A small self-supervised image encoder, trained from scratch: 8600 steps.
Rows from block 3 of a small self-supervised image encoder, named by matrix and row number. Rows with one number within an expert belong to one neuron, the router's apart. Each number is 500 + 25 x the weight over its row's rms, rounded and kept within 0 to 999. All counts start at 0. Numbers have three digits each. After the name is the row's rms in percent of the matrix's.
After each expert's rows are labels from the 100 images, of 14976, where the router gives the expert most weight on average: "colour at peak" is the nearest of a few named colours to the mean colour under the peak; "top examples" is what is common among them. Only what is clearly more common there than usual is listed. The data: telescope images of galaxies (Galaxy Zoo DECaLS).
# router: slot weights (model.blocks.3.mlp.router.weight, 64x192, trained with AdamW), inputs 64-127
# gate: expert gate (model.blocks.3.mlp.gate, 32x96x192), inputs 64-127
# up: expert up (model.blocks.3.mlp.up, 32x96x192), inputs 64-127
# down: expert down (model.blocks.3.mlp.down, 32x192x96, transposed), outputs 64-127

# expert 18
router.36 114:469516517461495538508473527516483498477503494490513518517527517541501473510501509455499511511454499506448497467512458544510468504505524488489501463494530467511515475514501487554467501529454514
router.37 115:509541506521485471482477490516484519504536456506550498470497494534503559491508472461487446459430509482498500483551526488465491488505464489480519506480539507497532441480457494524494436487454481
gate.0 101:553478507494528486508522452496455465475470506492504452511493485517496493499474424484509525473506467535556503526461484483500450477517464526497527530462512514481497525497507471474521521514524504
up.0 098:481538468488472512471500484490528500504482473510498526474472499512526525520525543494507498488466518489519520538523471499489502526523493531491491505454516495447485449508471484511529547493469500
down.0 104:503519510500490479556492476517574546482511536517474481511511500482524560548529531541473476489480469475497516510540549492496487496476481462476508495458517517474504477517480511501555501511461544
gate.1 100:537517465509499535509510541487475524532505491515522466497475509455460486486476519482495540516532507459492485492469522478509512483485506485486539526496487507483491503525484505460509529509547494
up.1 090:524517528445538489544503473524464532489525531530525479522518491522543496529481501508479527516494499534488464465498508466523502528475478520485513490452495482511482457489525505517497489506462493
down.1 091:462495500515507514532518481500490523480518538497483509469477490521455448464510493519488511511502494516523455489495524508493507533482533546484457514460457459464472512453537526505475553537501518
gate.2 095:483531501496519505468409527537482497466509492452519464502530477538504507488463477484502467485504490501499476491563511509476513459512513498526475496482512507518507508478492493425517493534479513
up.2 107:494484480483531530513531516529461502492500513536528523519504495455470486482519495489523451539532504432508542552471490541510493534486490537524485486490503475510514539523481502454487510487520484
down.2 103:531510511481497504555522451503506461520476478492545548520475520507498452519496545499517478515527474471517479563518509498514488491493447502534459493509483461524486497520483515485530490524478499
gate.3 092:474483495502523479495464505463484526504453493491507509465497480492504518469510503482537497512499555425534483537474458497511518505475530520528504527479511501481499503459470536470499505536501513
up.3 100:535491477584515504488533540505539486473512450496469486528565497486477508481472531477463514522553477529496484494508518541506495470487482496482463520498498494505495501501541491469511513518535525
down.3 097:505443513513498514534512441461493507505506511487481556485484464484480522548477496509466520502500508513486475506453484499503450513479494492557498504496486516504490502497479533485482546495519479
gate.4 106:449470455487536493528485468477530507519453520510490481456531520515490482486501470443511500487549490487504537485505494517500501483510516498526487481477476513545486492497524479528505467524522542
up.4 114:494518483486491516472511548485520549508540469499518506501485491503491522517496491591525470570462488483514532538484471446512492457555459521501486506507463504487524443514494520495504532556537498
down.4 113:493460493531496528485531509520480466498506493528535482512469538499490501470519467540508465530504456513539524476472492501512482493527472509488512509479512491509540444568473487536513469521542477
gate.5 095:507465490525499478499492486493498518514453473525476512480475501493514485570497509466492521521507509490502484484506511416509447483501464515487473513506467514484512487535490512505501525530518501
up.5 110:486500497466502526546497503514560516504473522499506486520508502504497491519571450503550496493498490522517503533513478509494522530564513449493501477477482492502496492494453510527519442515495513
down.5 105:530486507444501520524464489461503503500481538508516453453506523493517511513522498493495448491473477493553511498494486504533541540511571469497498468471493494435486498484481479463492487492510514
gate.6 103:478478513484511499497490500479469506486489477496461514476543528424499498473487466533509516434480507529490505520509512511479521454522496485503502500553502523513460487505507529500502442510549488
up.6 103:466498527488502517495481514575516522530505533462509488464442463538500533487504504452508533531506479514460518484505459494486516496518515489502519489513496508493495505505471474448528536509495515
down.6 102:498536540508497475465496479519502474492479527500457454490477483516554483511460487524500472506448495498471517474504530550520479492467501490532494533539510498485515520485538446518497526466486504
colour at peak: brown
top examples: shape: featured or disk; edge-on disk: no

# expert 24
router.48 103:482526521514516500540558494494507500481521497504533521491526491514517506499460524509490563467526511517475551497472518434478524509524497530475536474546533511512534444472502535492499502482481487
router.49 090:545525516515543561467516527513498505477510475483549516517493481480486511446455490501476525493539518534487522521492466474503482478534470526478516484511508509524548452492502499494526493494490509
gate.8 141:486493494495486512483523490437538523464515485492460477483500492475467529501472526535452494482508548506481533488513514483519504499486512517490518506497494514478505501505520500542504539490488485
up.8 149:503513515487496495499473529559473458538490511498531531506506518536524483485513481481532509515491481467513454497493479523498470492525495477535472507543470480513500506500481495477486450486521518
down.8 145:505512491485458496512476491511540531490552508479496501491470462478501516445446522490494533490520494498525465499530521477513498499507510517501544478540488494489505474459493514450519489467473467
gate.9 027:550545471482530468505501537495469487527507494522533509508488558490514523487490490502498535504494529475471472523504491525519496548502514475524488530511488486480517507497488513461457525524492530
up.9 035:452524509546522463461502542509477452528487493469526508519461499477485515495468511542477502457489470454508475493528468527497495514519488482528465502534479521512497507470508515500443495476515479
down.9 027:529528501507548503465516499519500493498500516537492526491496518492483500481504509515477454498499497469508497514488511506475510492519513486500471502516506535484508481482505518563468549527487496
gate.10 150:506507501483503502448533555536464481476488538504512476493465515524510528477471499479539472457536473543504491465539501481525500477515523486466505504488530451522504527513508446534454518442527470
up.10 151:507483484498515521535479424484527529502487508512514499505529507485504448520547516510484503521495523476503497521446481505476498503477480509510511478489465529491481496524492561469558491546518531
down.10 138:434489498488477469501490537494528481518496500520504501512449502474472486517487502524456493473580508504540491539487502489465503480498498501492510535511454497477480482504496510561500508537506510
gate.11 024:473472479485452470511481545508502517501521450424508492499531464545465500503440488522534493501533533515517486529503511496463491504507476506512516515503523469489556481504564478538450496497508478
up.11 032:505530493553496498451512516504487500546526453525504517459515511493488477539480494519486490530487468484490492505518526471535529435471480483526519486507489494516459487494483495489502484514543532
down.11 026:480485479533496495444483503565521470523498486470507510483509523507501494461483512531481510501473498520524483521537489439527532471487457484526492530485490502519476490488500513494510453509479511
gate.12 088:507516464474487494468512539458475448543514484479538544485518534534497476472460492510554485522503529503503489522503434486489488527508499505475509501530488482501502476496477543508482546493546484
up.12 098:554499555521489508536503454512472515502472523485509489486528471499525460509451486500494485484495503530478554533478514506478495472502524526515524499513514493497475492480501479508523481546514475
down.12 097:463503481477503502516469470501512500507506502508477465452473477509490506513498425476490508515534480508500509489492483521515518468512477474501521509478480526539483495477545477472515473466517511
gate.13 130:495510493513470516496501499482510505495518481463494540515520475490493520474495497525478491503475490508448532480500474499500482525480501497525527520537514549493502491472510560488472487482492463
up.13 124:495519493491498495509514503518498487505501489525506462506513531496506480514512509486518501517514516495541499537515534511464513507549471500454484470480468452501486510534458456528516514511526540
down.13 131:540457527479518504438494501514525520507530478486531507498550484468525496477531497533515465562486520465482497487483503534462532477519506530489533513527475510539531476472535502500480519516533484
gate.14 061:479517427488508471514496487481511460531527499511495521534474522495486498465540473519490517487505491502512517493477489440489519529483472497478498516535495515545481522493503522469507540518450518
up.14 068:459496475478511494538492596522488455504510485508535505506445543501477528500492509523533500523498527494502443467491465476497498494506485498498488491543491493499504507509472550519520490451521516
down.14 069:516489509524509504506531537502482473495511471494534505545501513482495470479511537508500483496473530482510491523509493476463502508494501536494469498556518446463495501508436528535499526498502506
colour at peak: grey
top examples: shape: star or artifact

# expert 23
router.46 087:498499504500492493472515497543494482509483484508534500489484536504480528521509532488487476470481461500486492545469462472465491485516499496478450495554513503486489454545474507487502482486498489
router.47 084:478494506480478493474454549501478500491516504496505507484504494541475482532525504476534465469524472506549534492524511453481491498507467496537454526533470529507492510526475516501542515498516507
gate.27 138:462518530468529481579479510502516536595513480494487499516534471480494523450494493453511502513540513476514550446504525474486517528473495525469515485457485497487511493474471489474499507508470510
up.27 132:461499528505551479565497503522538497575504472470511542514517463452527493448474494471487492514533472451518524467506492464489506508480511514488488501484460481475519502477470476493489513498475510
down.27 139:480510505463505506490480475514480537516497538495498481513462481489497508512503471489503502491555486526449474539464525523531515493536497489474488527527469502487457517501482483512505507484511503
gate.28 028:509539497510490490518509512541472490526528513501477487468519518513509498506494495493484465550494505499494487498529492517488504498497518497543516492498477503507516497503470520537517572506504509
up.28 038:478470492493530542509514480474530512484471497509500506523502456499475520520478483546473517486518473522522533549546498482539486478514494469492484507514515496496485474464540486471491458485474489
down.28 033:510487497480478536472498495490513496497544501529499476513528474527486498504499465525519489529546509533543508532514545495522471497545476454489522503504521507483507414476541493473492451472467472
gate.29 069:500474534528492518479504501475533527481508479475484508499516508499520458530512537511502419503488527493510545506532490468536537493484533502496488506519459526466481507488525484500498545463497513
up.29 078:522489482485505495511520475483485495524510485513508500513464527465493508498512489511480518450488506448455480520449506546455483493464505522493527475518507479479512511475486537571484523497552476
down.29 080:521485473522502455505545475477490471485447513491498500482458510505510467507469485485506533488484503491461543510457500518507516498482498506534484510509510481549514554511512560479464506517485487
gate.30 155:558505527472527494537511500444508493519510507504498524549518462480499506490475488509509523485490547466494523497482519497511472529511504527483503481548515474467521494473466512516512502482503474
up.30 148:444494474534473515468493501553488517487490493491496472446488535520500486512523512489492476529514447531500470493518482514501536469489502478512497511457486522538478512521536483489486499517497525
down.30 154:488498509520558449500496473435493440486476500512495508530453470513487492495480464484547507469514495463492509530485488543569479500510487485505477532491537474517502522463490480488499512490491502
gate.31 126:526511513512490470514488513572508482518484463502464467475507461478525509491499485442537519517496528489514504451522547514495511475495467515499493465470506523519512510482504502508501512508485482
up.31 105:497492513501515494493489508538509457537509492505509497519552459508518454490482476500532497521469548483475460443556505512525493486487484506544490498536524482525528496477510506471503477482473470
down.31 114:521458560518516445578500470474495501493479543504478492521512485482558498514483509486538509478476493477496479465522522518516459528507502500515497450493478489501491525502432500523515519497488468
gate.32 122:486473478514482539523487534515529515526539451486516489527559476481511488485507506488481465608524488510464460492501501527511531533468510552474525505517471509525496489496529507494494525536505501
up.32 121:434467500499525500510496466510536481488464498473445499441502497529517478555505519472472513484504464524527484491503501496488465496533482460507478479521480509510468475549481471504496465510544515
down.32 117:510506514459507541482502491505510506521487510503495480487547536459512527508490494522428504527471495496564500435515493509445538524465543493524516485552468513457500474509485525498521502475481490
gate.33 053:533482503523473476545464530544488480465511523514477497499510475480482498530471533513466534470496529526493503425516522485491467510473510507540546485497502533495505493517517531453520455493550488
up.33 059:513487495526478507528500507520483508473529478505487502500485544463488552515487550494477487506494524492493512500527511477477491526518492518507528505502533528483547486532540495458519497496512492
down.33 055:480494474542483512536492503514507508476517523488515488514506510514518525529459513528433469505529531502457478539541517477481491489518518520497462546478531517509484508513519460526491459509529496
colour at peak: grey; pink
top examples: shape: featured or disk; edge-on disk: no; spiral arms: yes

# expert 9
router.18 107:532519543512516510462511458509515508479507515484453467474462484475517498480503492502475532484503467488483518531493521510527535490540515518541463495490473528505514511481524507502468497493479513
router.19 109:478523509518536513520515466469446482493498450492495503443499488493520515451461511485527548493519506515473498558503523539537506522467522507551481491472457540474494513470517506467469480526462484
gate.15 164:494533484500521497460513465519520481479485526507452453470482492462456470476532534525536498494522522453467518556471479504533498535501489540497453466525466529510543543489456485491478482517453502
up.15 164:484531471498516499473506468518524481484485528507458465472473502451450485464536529521519501486506524451468519561471468500530498538504481551495461467509465529517544543487481499493492477526445508
down.15 184:537561513475473506500495504535524490495499511538529516514498506450502486496509515481482512459497499506529534527468475432509482489477485523486500455502462512483517493469475526450536491558451507
gate.16 115:505473501497486495510500498488463509535452470541502496469522519499500530491526481451536498522479436488492499520474504540498520534474525517547499482469477530533496526491481494525487507507473474
up.16 086:512477473481457501502491496486502497490489526494532478501529487502463485507463521539524453493540530489564460460508457473464479513508488483475512504516516456517507491517481510444480509472488482
down.16 091:519524507482488505552500504507498551545507516480525459503533499440474463545515485496496488499476484546542491542495512453460516513463503518460506504484510517520479465517511502504522497516484498
gate.17 190:510533453508494464553498463529464477502521545496448434479457494522502525506484508494488482493506497490505478496507526541449473492520513499514538521470478483523485552506501495536499486500560516
up.17 190:458458542469511536475490550506523518496470472486552544519520508488490494484496480509525523512494496513504486490500469444539523513489483494480474481515524493491512468511525523468519485466448486
down.17 169:524513540560511468485541524485502461488499448512501501485547475541468468460506481456563513469546491492488504549519520519529489465512508517525500458494468505519530499495496505480490532514499504
gate.18 109:471501473535533519528490469538530488500497506520502531533500498541502496482532484499487516480508470499482483578517506468502499477522488528517497508497519513543475502499522496485541431540448516
up.18 090:492508476456549512497505559501450529486521511534541514460506545460502542478513481490486494491501480512503482522519518472484519482491477509466503500506541501504512480521483499512527494522525539
down.18 089:514479486520507516465551527471454505452495467502479513496515517532490504477485516527527515571537487485488489460500501520495512520501500491478542525459576438501509520521512449506475506498528485
gate.19 114:481506503481496515487523510536500531486493504518449560542542545487518507484564469514482477538506507526486541473466449488463512499534486545462491495429504480507486504502500503521522512542463535
up.19 122:487487476530516520504507488503468486494562505495532493530472460511523479489485502515494514483491486502484447554523546510547513495463538477475500496538509509522491483513522490493521471513523513
down.19 105:520480507484482513461549493519512489476501516500467478495479524490545534517472505472495435527532514492514475460496452516457517481533542507488530515482500465483500526512486460506498483536503492
gate.20 155:448515507476506502462482505527508487518490519467535532486483527525504530437504465517504521483483478490489532508514524488511493520513500494487496502486519525510550500489538484502524513472463508
up.20 150:527499479520506497552517478467482534462512453521465474531508507483482499543525517480486492539501532500472468543474492486491492523494473523496492501512480476499458475508458526495503487542550493
down.20 154:483509507530464463463528527502462480521487460466503530447520454468470460483452490505498484551511513518467534501514506511538481518491480531501472521514504510537510493498523505487449548516481484
gate.21 042:499487476511548470525513458535479472513495521529508498504534537498466535508456487498489514539507532488495479541512496482507479513501495517534515500554554480487488477486507557434535466513504516
up.21 055:521516499489462481507493489470477487533471470509511458471494442557499516485509489471503497485480492519493539444472501524485529498510533499531519510487505518499485500473477492518452489502510473
down.21 042:454544489475502505532458478505518521521484580489547446480460486475501518535492480479496524453522490504520551510470526496510482491508504512494498479506460513498465497505488540481534507499478494
colour at peak: brown
top examples: shape: star or artifact

# expert 5
router.10 098:486532511492487467502453491517516531530474504446516472495482458490524523494489440548514471513526470498489508438502543495486444474524531450539537500479509518463499534465478484504474461484503477
router.11 091:529521516461490513532535515531535530501534513512493529535523499459525480478487527510498507509488481509445498503530532472466523502475523520492527488492484488561492491476509474509526492505498484
gate.8 116:491515515518509506467511496488517499448518522483500491471490487507480536466479504523474533498517500484496497478480461526465473515505521494526471530528495496520499527466524470507476520455494479
up.8 117:495504533507495514515486493469476507498496498521489491434508461446522491488485524466509489502489500548484497536489504511536560471489454557487492468459490522528474473485507511498499497576525519
down.8 105:479520537475478496483501477528497481520485485458508494470499491532522468474514450442541488525512498505511477521492536500513529504492498493532456441518496510509476493536487509483509475523493561
gate.9 068:498544496489504475530498507484496507505479537498476531518437479522518475474464515499498526502507495473513539466530479526479502493483467479526524533510484512468500548489505508514437528491494542
up.9 086:546493474540517504501488505508471490499523529503485497493514475536507447565523524509506486524462477510518518449490477467497496517482491493481488461470545513537480475469506504507503473539494538
down.9 067:498502495552528494502480479560476503520553531473525459483500468563497456462532529495484471497514486529455444522504508514480520521510479515477540471461499493530489480514516505490467482515471508
gate.10 068:510449494500500475487520529510520497503484460527493535501464500528486503543493505526519487501523443525523507492518504507456481482472490474469517533497516522457490557459508486504452544502478490
up.10 072:482474472479518481506489496502479500521497494522496510490541479517496491478530484510543531495522461528472473456524515530507490461547452471498504514470470512534513459459512464515477486541488519
down.10 075:524488486504533491536510437510503505505528521484491474489479516532472512518480514487510505492486526519545529514512519504507488531566505521503543503422472487543533479528514486506485482513498538
gate.11 064:495464507466522513461492478472503532545498481497495509504487515532472484503491471517498489513490525515486478481510481514492529509497513514497549509445546472481507471464522498479521444502513487
up.11 082:493513527458478457514472513463504491503479565485530498501501476505527510556473500487527477456483463454509467478542467486477486497479506455532472537534436513545490534505488527529471475469514466
down.11 076:476473482467492494507470499526485479498503522512534504503542481469482483520508454520460482479466507494510493478502466487474524479481506492547483503511493540526476455486487507501517480517470516
gate.12 098:497513488448454471484499502498511499493514516506512499508531460514553471551502499492468521520513484548487508485429492505531467500515482485521499541499512499494521493516500482455515486479506478
up.12 095:467496458492519487466541478482475511495462496507514473456499506511518459519528463537528502537503473524539483481502510532507496445534492490507542494489497501503468490497524502528491512508517516
down.12 091:492523489526457467500486507497493503501509497499521497515496491512498509486518510544471564473482526522462528486547530489480491468550470512459540507445487557523552494493546498503534436499450522
gate.13 056:462522518477518529473496512538482508488464502507547515502512510458503478483481448466521532486520520519521484496458464501531507566496519475535455505501479496481511497509484481525537541486460532
up.13 085:502512499537462509455504542498494525522503470501495470493497485524493503503467524482499524502538494424508509497493511535525520487471537509514470478539456452445507524469523493468491534444491503
down.13 078:525456511533492518486495458516481510495490479533458517501527472527493491507490494495514501528513477473506490514493513513507537495474502489510434502487484508511432500459492512517466531551497548
gate.14 102:493458505509524495488456512486557484497475510468503481508510480487474484529444532480499525490512487457527527479507515495490466508480512472557483534535536512502504523466504513486527505458492503
up.14 100:489475515501477497507496519503517497518499470496518529491496484522500485454473516461507523464502474465507522506507490470485510459504506490499500520541488520522515509468522504510505563551472485
down.14 098:500501452522475499548479431488521536501494490498512477473532480501492516486480443468466460509476492514515498537526545450516484509522541496459502500497540521518460474519486502516507499523523549
colour at peak: brown
top examples: spiral arms: yes

# expert 20
router.40 089:539493515457516469487495506487521469508457483504497466526509494461508459498489467494507512533521499503515507470540460528494508510500497510473534494491476518498522516491512521479480485510483463
router.41 075:523527545470521525528488527479472507502524487480491484505497483481461511534487516465560502513490496513493500535507495492517494484514490524519506486507526508522485435497498515516495451515495514
gate.0 103:519515525574493468490512530502533538503505467475531536501526513508481516460451487483510481483485512453518512497507483505497502459492495496505481518500507532501480490510463557492462505506474502
up.0 111:517498472547470512466510504477493485491505522483475483516475475513495543543451523500488486476504464505544480506504506496462505501508500472530505518505458508521500458504527505486488527528504499
down.0 093:501483489516503480439472490476528471496525543508501507489526492473495501487480536516487495508496468495519487519448514517465529505501447487487503540486498516493494523506478508512510485503499474
gate.1 116:545502529480465527501530508525462511450524507466506478483502482530515502504454498530503508500503484576443499530497506462487531526483523496473502490503555512525519459469532506490494481469499449
up.1 126:448542519486488546484497495542506531484534484470548488481481516515503470511506496480455543499517497524451497462553524457498507504477477494481489497489532511512514493530530461493516478507459541
down.1 127:508559541513518501510516515488474525520511516491494476514495467477509540535484550517517502523515489490506535527474504504526468491514516513520481476489486507486543543500516497522481472457493450
gate.2 096:499501471518479507510470510461515492516533529481455509486533500504469489489517498488476501511449529526518467430484517515475534471479512524505519483483496464521519484491517520520469511487510509
up.2 096:501515475510538471529528438464525477500501462503489529476510522519495493495507497479529474484476499506472521554461517484486493531539516497471522504525531483547513500485483469513483492510532505
down.2 093:495506482516543481508496504483483461477481462530476480505489509481480541471509502496515530492521516488437489527511517490515475510504486535531496477473519491494544547464515499495462500496512544
gate.3 071:507493490518516499500495503494554514473534494475471500495494511532518521491502502508480488475532480488513490517510463495501506468473477514542550511484514465551484458537471464492513480526532476
up.3 071:521506515466534461484485461501512469494490543484483530520492510481537534519507491555554480490479548490525474488529519479466488494481505503479499485496509500523492521483479554525511478524469503
down.3 075:467462510459530502490499498465508449480505483455483522533492483514512526482509475509480509507462544500535488520494489520474482477483485512512542512521506476534479535537466550539490497491472524
gate.4 104:520508515545530524499509522531505485494491503510484458467593540507484503477517457537443468548473489502444511500475511544545512466504510497497494512474472493469473534499499483506489535526487502
up.4 100:548488464501532483513476518528455470490519480494515497534515500479517499457522470454552478488471483499516474465482517513487507473533493517498482499481494495549514551487527526545471468492490518
down.4 107:514475466456514482480499510500463477460562495488458520525452519545496452482513535492499508490501489481492486522471518544503503452485538497505520497481542501539509521526510530533465470478535539
gate.5 096:500442523459507479468494549488495462477484498498508516448499464492478477468536460520463503497513489450530503484495471518491517434523528494513486546510484505489532467452486535463493503510544491
up.5 106:517482529474495511551506513521509488537506547496492480498453492492566456504517486500497497463482508511520498498478470511457501488520503480486475494514482476483481515495488521506535471485497504
down.5 110:511500533513504498552478546534496497481524485469514448516468453497509475507506464509479486528483530522538497507543521497510469437511487461535516518471503512463484508519517481485564483457517487
gate.6 102:509500481501487464545468468507504494498478514509515467514514537494475529486442474497499507481507558518515492516544506532477485530425502475538474524512491487510530465456501502453489545539507523
up.6 100:514480518534472502491528482470496531506479533503510494494513452452493528523478511532516484515506489516519544500487519529528520475503551492549508531496455497491468567517500529473481554500517496
down.6 100:522511492487487488481501517503514493533489500527515540525485479497506526492530487505550532484546512503512492491491521507492520459463485483518534526520466515521521537509491556493511477480456495
colour at peak: brown
top examples: shape: star or artifact

# expert 26
router.52 098:530556471518518492502509479480510515442479491484458443502495490534480462506500508512472503465463511492460509514504513461499458497541497513457493515562549507517473470445484521507515487509477514
router.53 096:490474557480507507524463526541507497564492494488483492498493488520498480502444496453499537482508502540522502471513504480493479488474502482486499507504528549488495497483521506528491508516497533
gate.0 098:475491532522511509489524510497537495465458473515469457511496499529483537481522474466501525500525514468496518478493465465517512527535521485510526490453520464465512460533521460502502463499489520
up.0 100:509537518490549506511487502506495460499495505493546478505483471494528534489484531414501526487496516495465490491484487507532512548447525494500524473481561493566512452495493519499523488483460532
down.0 096:476530480482476482531460513453485493514512493520495496503493457512508445529506511517490511532483542518466463487461504569471528486498488486501474515505566498550477540507496519477516511481496541
gate.1 083:488449471439525508425522497480517504508450517532528473505512492512539520522494524534499514488497512499490520510454485567468518499443492487513533508506467535503503493486482461520471459526515500
up.1 092:500482468518471517497488505453493526506468495498499505552460523469478500483509471515445503462548484552531464516530524485530471500521534469484494537545526476502440491477495515510516514523496510
down.1 090:512548481519492504505520466511500487478510496491534543492496502484468534501511511474474508509525531520552520536516529448517513499492483508505493523511502509488494443473507523467501490507495510
gate.2 105:487514489495508434491465470508541439502494498509510535486485526499507503482484489497493514489492496486506492509540559516499457517518456459536510516497513521541493481483544484491509497513495509
up.2 097:535496479473510498535512453519502524497508485512473516487497483471475479521500511494478526513477499483503480493460598530469457561479515540489492489513528504492498528542516518508458499464464497
down.2 103:497485503503481480515468522500468491502509454483476480509481498520471526482508497498518531501461479550489462505488489575503540474532448465489512510467539468517494497500497469504497539508521506
gate.3 097:479497504539523475492474512510500490501522524519512511473490499514465509437560475557529461529514484498496492535473473494483507475518474502486484526546504491479479536519466518553517477508523489
up.3 106:479506532459534469486510498471513456499516531529521516515446469494497493470533488505515485486495462504464496489448445477551462466526490519503535498546523515546497549505540520538514492484478520
down.3 102:483522484466517497478508504525503511489526488523475481495486509544481496475499493520518512557493505528468514487455518541528477506532504522490529526471542485537508513519487503517486487506514529
gate.4 102:500465508497536442503494461487486503506506508472529549498485499492483479487512539517541519487471526491477455443521535501476485465492477529522517548483515494492443510504473555469496519525492516
up.4 091:510536531501458465533450504519475487549497513537476496524495531455483497516541521493535493487532466496517504489461521462477481498491481505531460525503506464461465547487473502487489489525509501
down.4 099:516520460497501490524525530467507470441482518543511497530540536538492455461520489493573504510521500462557509545459477508497486486486474508514498511525503487494517501508498502504492487540475512
gate.5 083:505468487508495507488491523488478489459493488570485465540476530470514518500514459479497504501511505484536498495501512519527468478495500502489462502495562503536481524531481453463443493526535521
up.5 092:532473489510523487467475538514509499507483457503512495561485459524500525498453512575447521459530502552487518490497518524510483492499512489539507490499486470496502479509522507510529554487507482
down.5 091:502542495520512470479490515531487538524523492490489537449498501500506480500466462577474497503489501520505551444518520557539484445477488499519507470481514501466504512493507485554488546501515510
gate.6 102:454489536511541502496502462464488476455483478510510489495487519497504519494475472500500525509497492452495473531519479556504516459507510487503536505474525515478499511485502486495468469505480528
up.6 107:513516490514463511506513500491510485508510494529461506544526539527463530516464486524593442511534508464519477535494491464501491534531496482507504542480505491483482540503503498554522501528521475
down.6 106:521543491473477512506517476470512512508535480505483478511507528530495500501503525494533493505522486503555511524506521463547508532539500502479530478500528490490491490492524436478496455516505460
colour at peak: brown
top examples: shape: featured or disk

# expert 25
router.50 095:483518505502506520541493477489509472525509469513486529453520485556525468518525519458502536497493458521444533519490478478487479476449435518488520524509521555499501512500524524491501498530510524
router.51 086:522532505473493517466521468497494461464473498497501500503541513492486493486486526471504513502568516555535507499514493501480456533473484486488479523516548496483487464502501538503549479482528484
gate.12 107:530502458520476491512496489522509493523535478497520500493495531511487493508478472549532421528494501484521507502473499475470494543514506573461488475501517501504519526513484492453432488558472487
up.12 109:507475492491522509506486492510529486496507517501517507521540496510495504510500459512531497479488529446467470463469483549478477568515500518509472484514537512514512484493485460492489488527494535
down.12 106:508499484522507499523538451491474494461458461484469524490450507512523445477515493484548519462517497463498488462472473539532491539511512480499496503511523498539454557517486501511490518521481503
gate.13 092:489534465536467485453496508466508480488489531489492522504529465490490498552561521512500514525467474483499497527497508502484482520519510519478545520486520508482498470496412485472533554485552512
up.13 095:486497497505491506518498478508463511479532474519544519495494483495540525512498512532539509483493495516518487498496503481511472512504489535491550494539518514492494462514468529463510497471507458
down.13 102:507497496516519482494476462541485473525473455500530528467484520525494461478492493522527545523499516521459472515472457532541468488506463463521485542521476497544467491514508459496498500532517537
gate.14 107:493475470479508508504495538481485503430547475497513493567496497535493513526480464547478492517492482548523469503460456521504536512441540498492520454503502458486500519466535505494499481511473479
up.14 091:511481507477534478554503494462533505509548506466429472503471503486532475498495540514514527533481508480507493486488497487501533481483492475496509496514513510470504514473495514478498491502480477
down.14 099:538503511454547495517508508475516489548472520493465495507503525544504538482489469456542481485511476486505508469517506509501436522526501485510511519451533500483496531500480488452534470491460489
gate.15 116:532462519540493500507482518474534529488482445517491512506506515496515550498531500514482530474530508512516442545509489469540506475510497479493483526506510520474497459519506523466518497556493495
up.15 102:476513508518509499545471504524527539468505470506469464480508519468523499553467525513482491501524526544484503477525504475506522473494485498475514466525473496475523498513501565490515516468550480
down.15 102:479520491469527517510485508492497500515526481533463483493544518510518540516486502444512498516514487495466478478506467467518517474449449449519516496477519498476509476454512490506534473481504479
gate.16 121:516547483468505485505496562561477484511491483501546499525531474479492518486493504494494500513492483505462497486507445524489479498492502474515519531473555490541513513515514466496473479462462521
up.16 117:546535491472508486510479542530485494514472464493510490511536436481491534493489515474494522518458492486467488469508468547473460509501506491533515517484550495521512520506500481511462490456480529
down.16 115:479502434475476493474496496523496473486507446524512472490479516502516498473521475479499537501475493489571468491529481513532567505528488469488530433478449524500496487484532449483513485492480519
gate.17 103:464513507473470509465487536530522499501483475501511506534474567483506508461508495485503457472535502470544472470486450505471540501478502472485529509482511498508499476512482487469506473486512532
up.17 110:516495419499485485516495476498497498495503502478503470486520475514486497511458469497560499459482491487514506515489510474478502531511508510483501510459471508477487534526500530543490503497526467
down.17 100:492481483471513482516498504478467526475490536502481509541517534476491524503564510479488500463495486467542530532524477490479504508472485490467507489467473524463522540448503469548537478507504522
gate.18 094:475478484481524515493483538481502490524512545477503494543475499475462490519512524519502429496512493472557462553508518501511510512544484481496489457530483503529497529485470497501474453501537500
up.18 100:514501484482511488491477471513493539492521495525509489500502531506473495529527488519512466523507477478516482546482496481493516509522483505458477466528471490500468507496492495496493488554511507
down.18 098:528508480479508535463504507523503466494513424532501506520477525473513491549504501469501517492492471479492549503485479487461549519521514538468540467507475489470489523488477491477481480552504503
colour at peak: grey
top examples: shape: featured or disk; edge-on disk: yes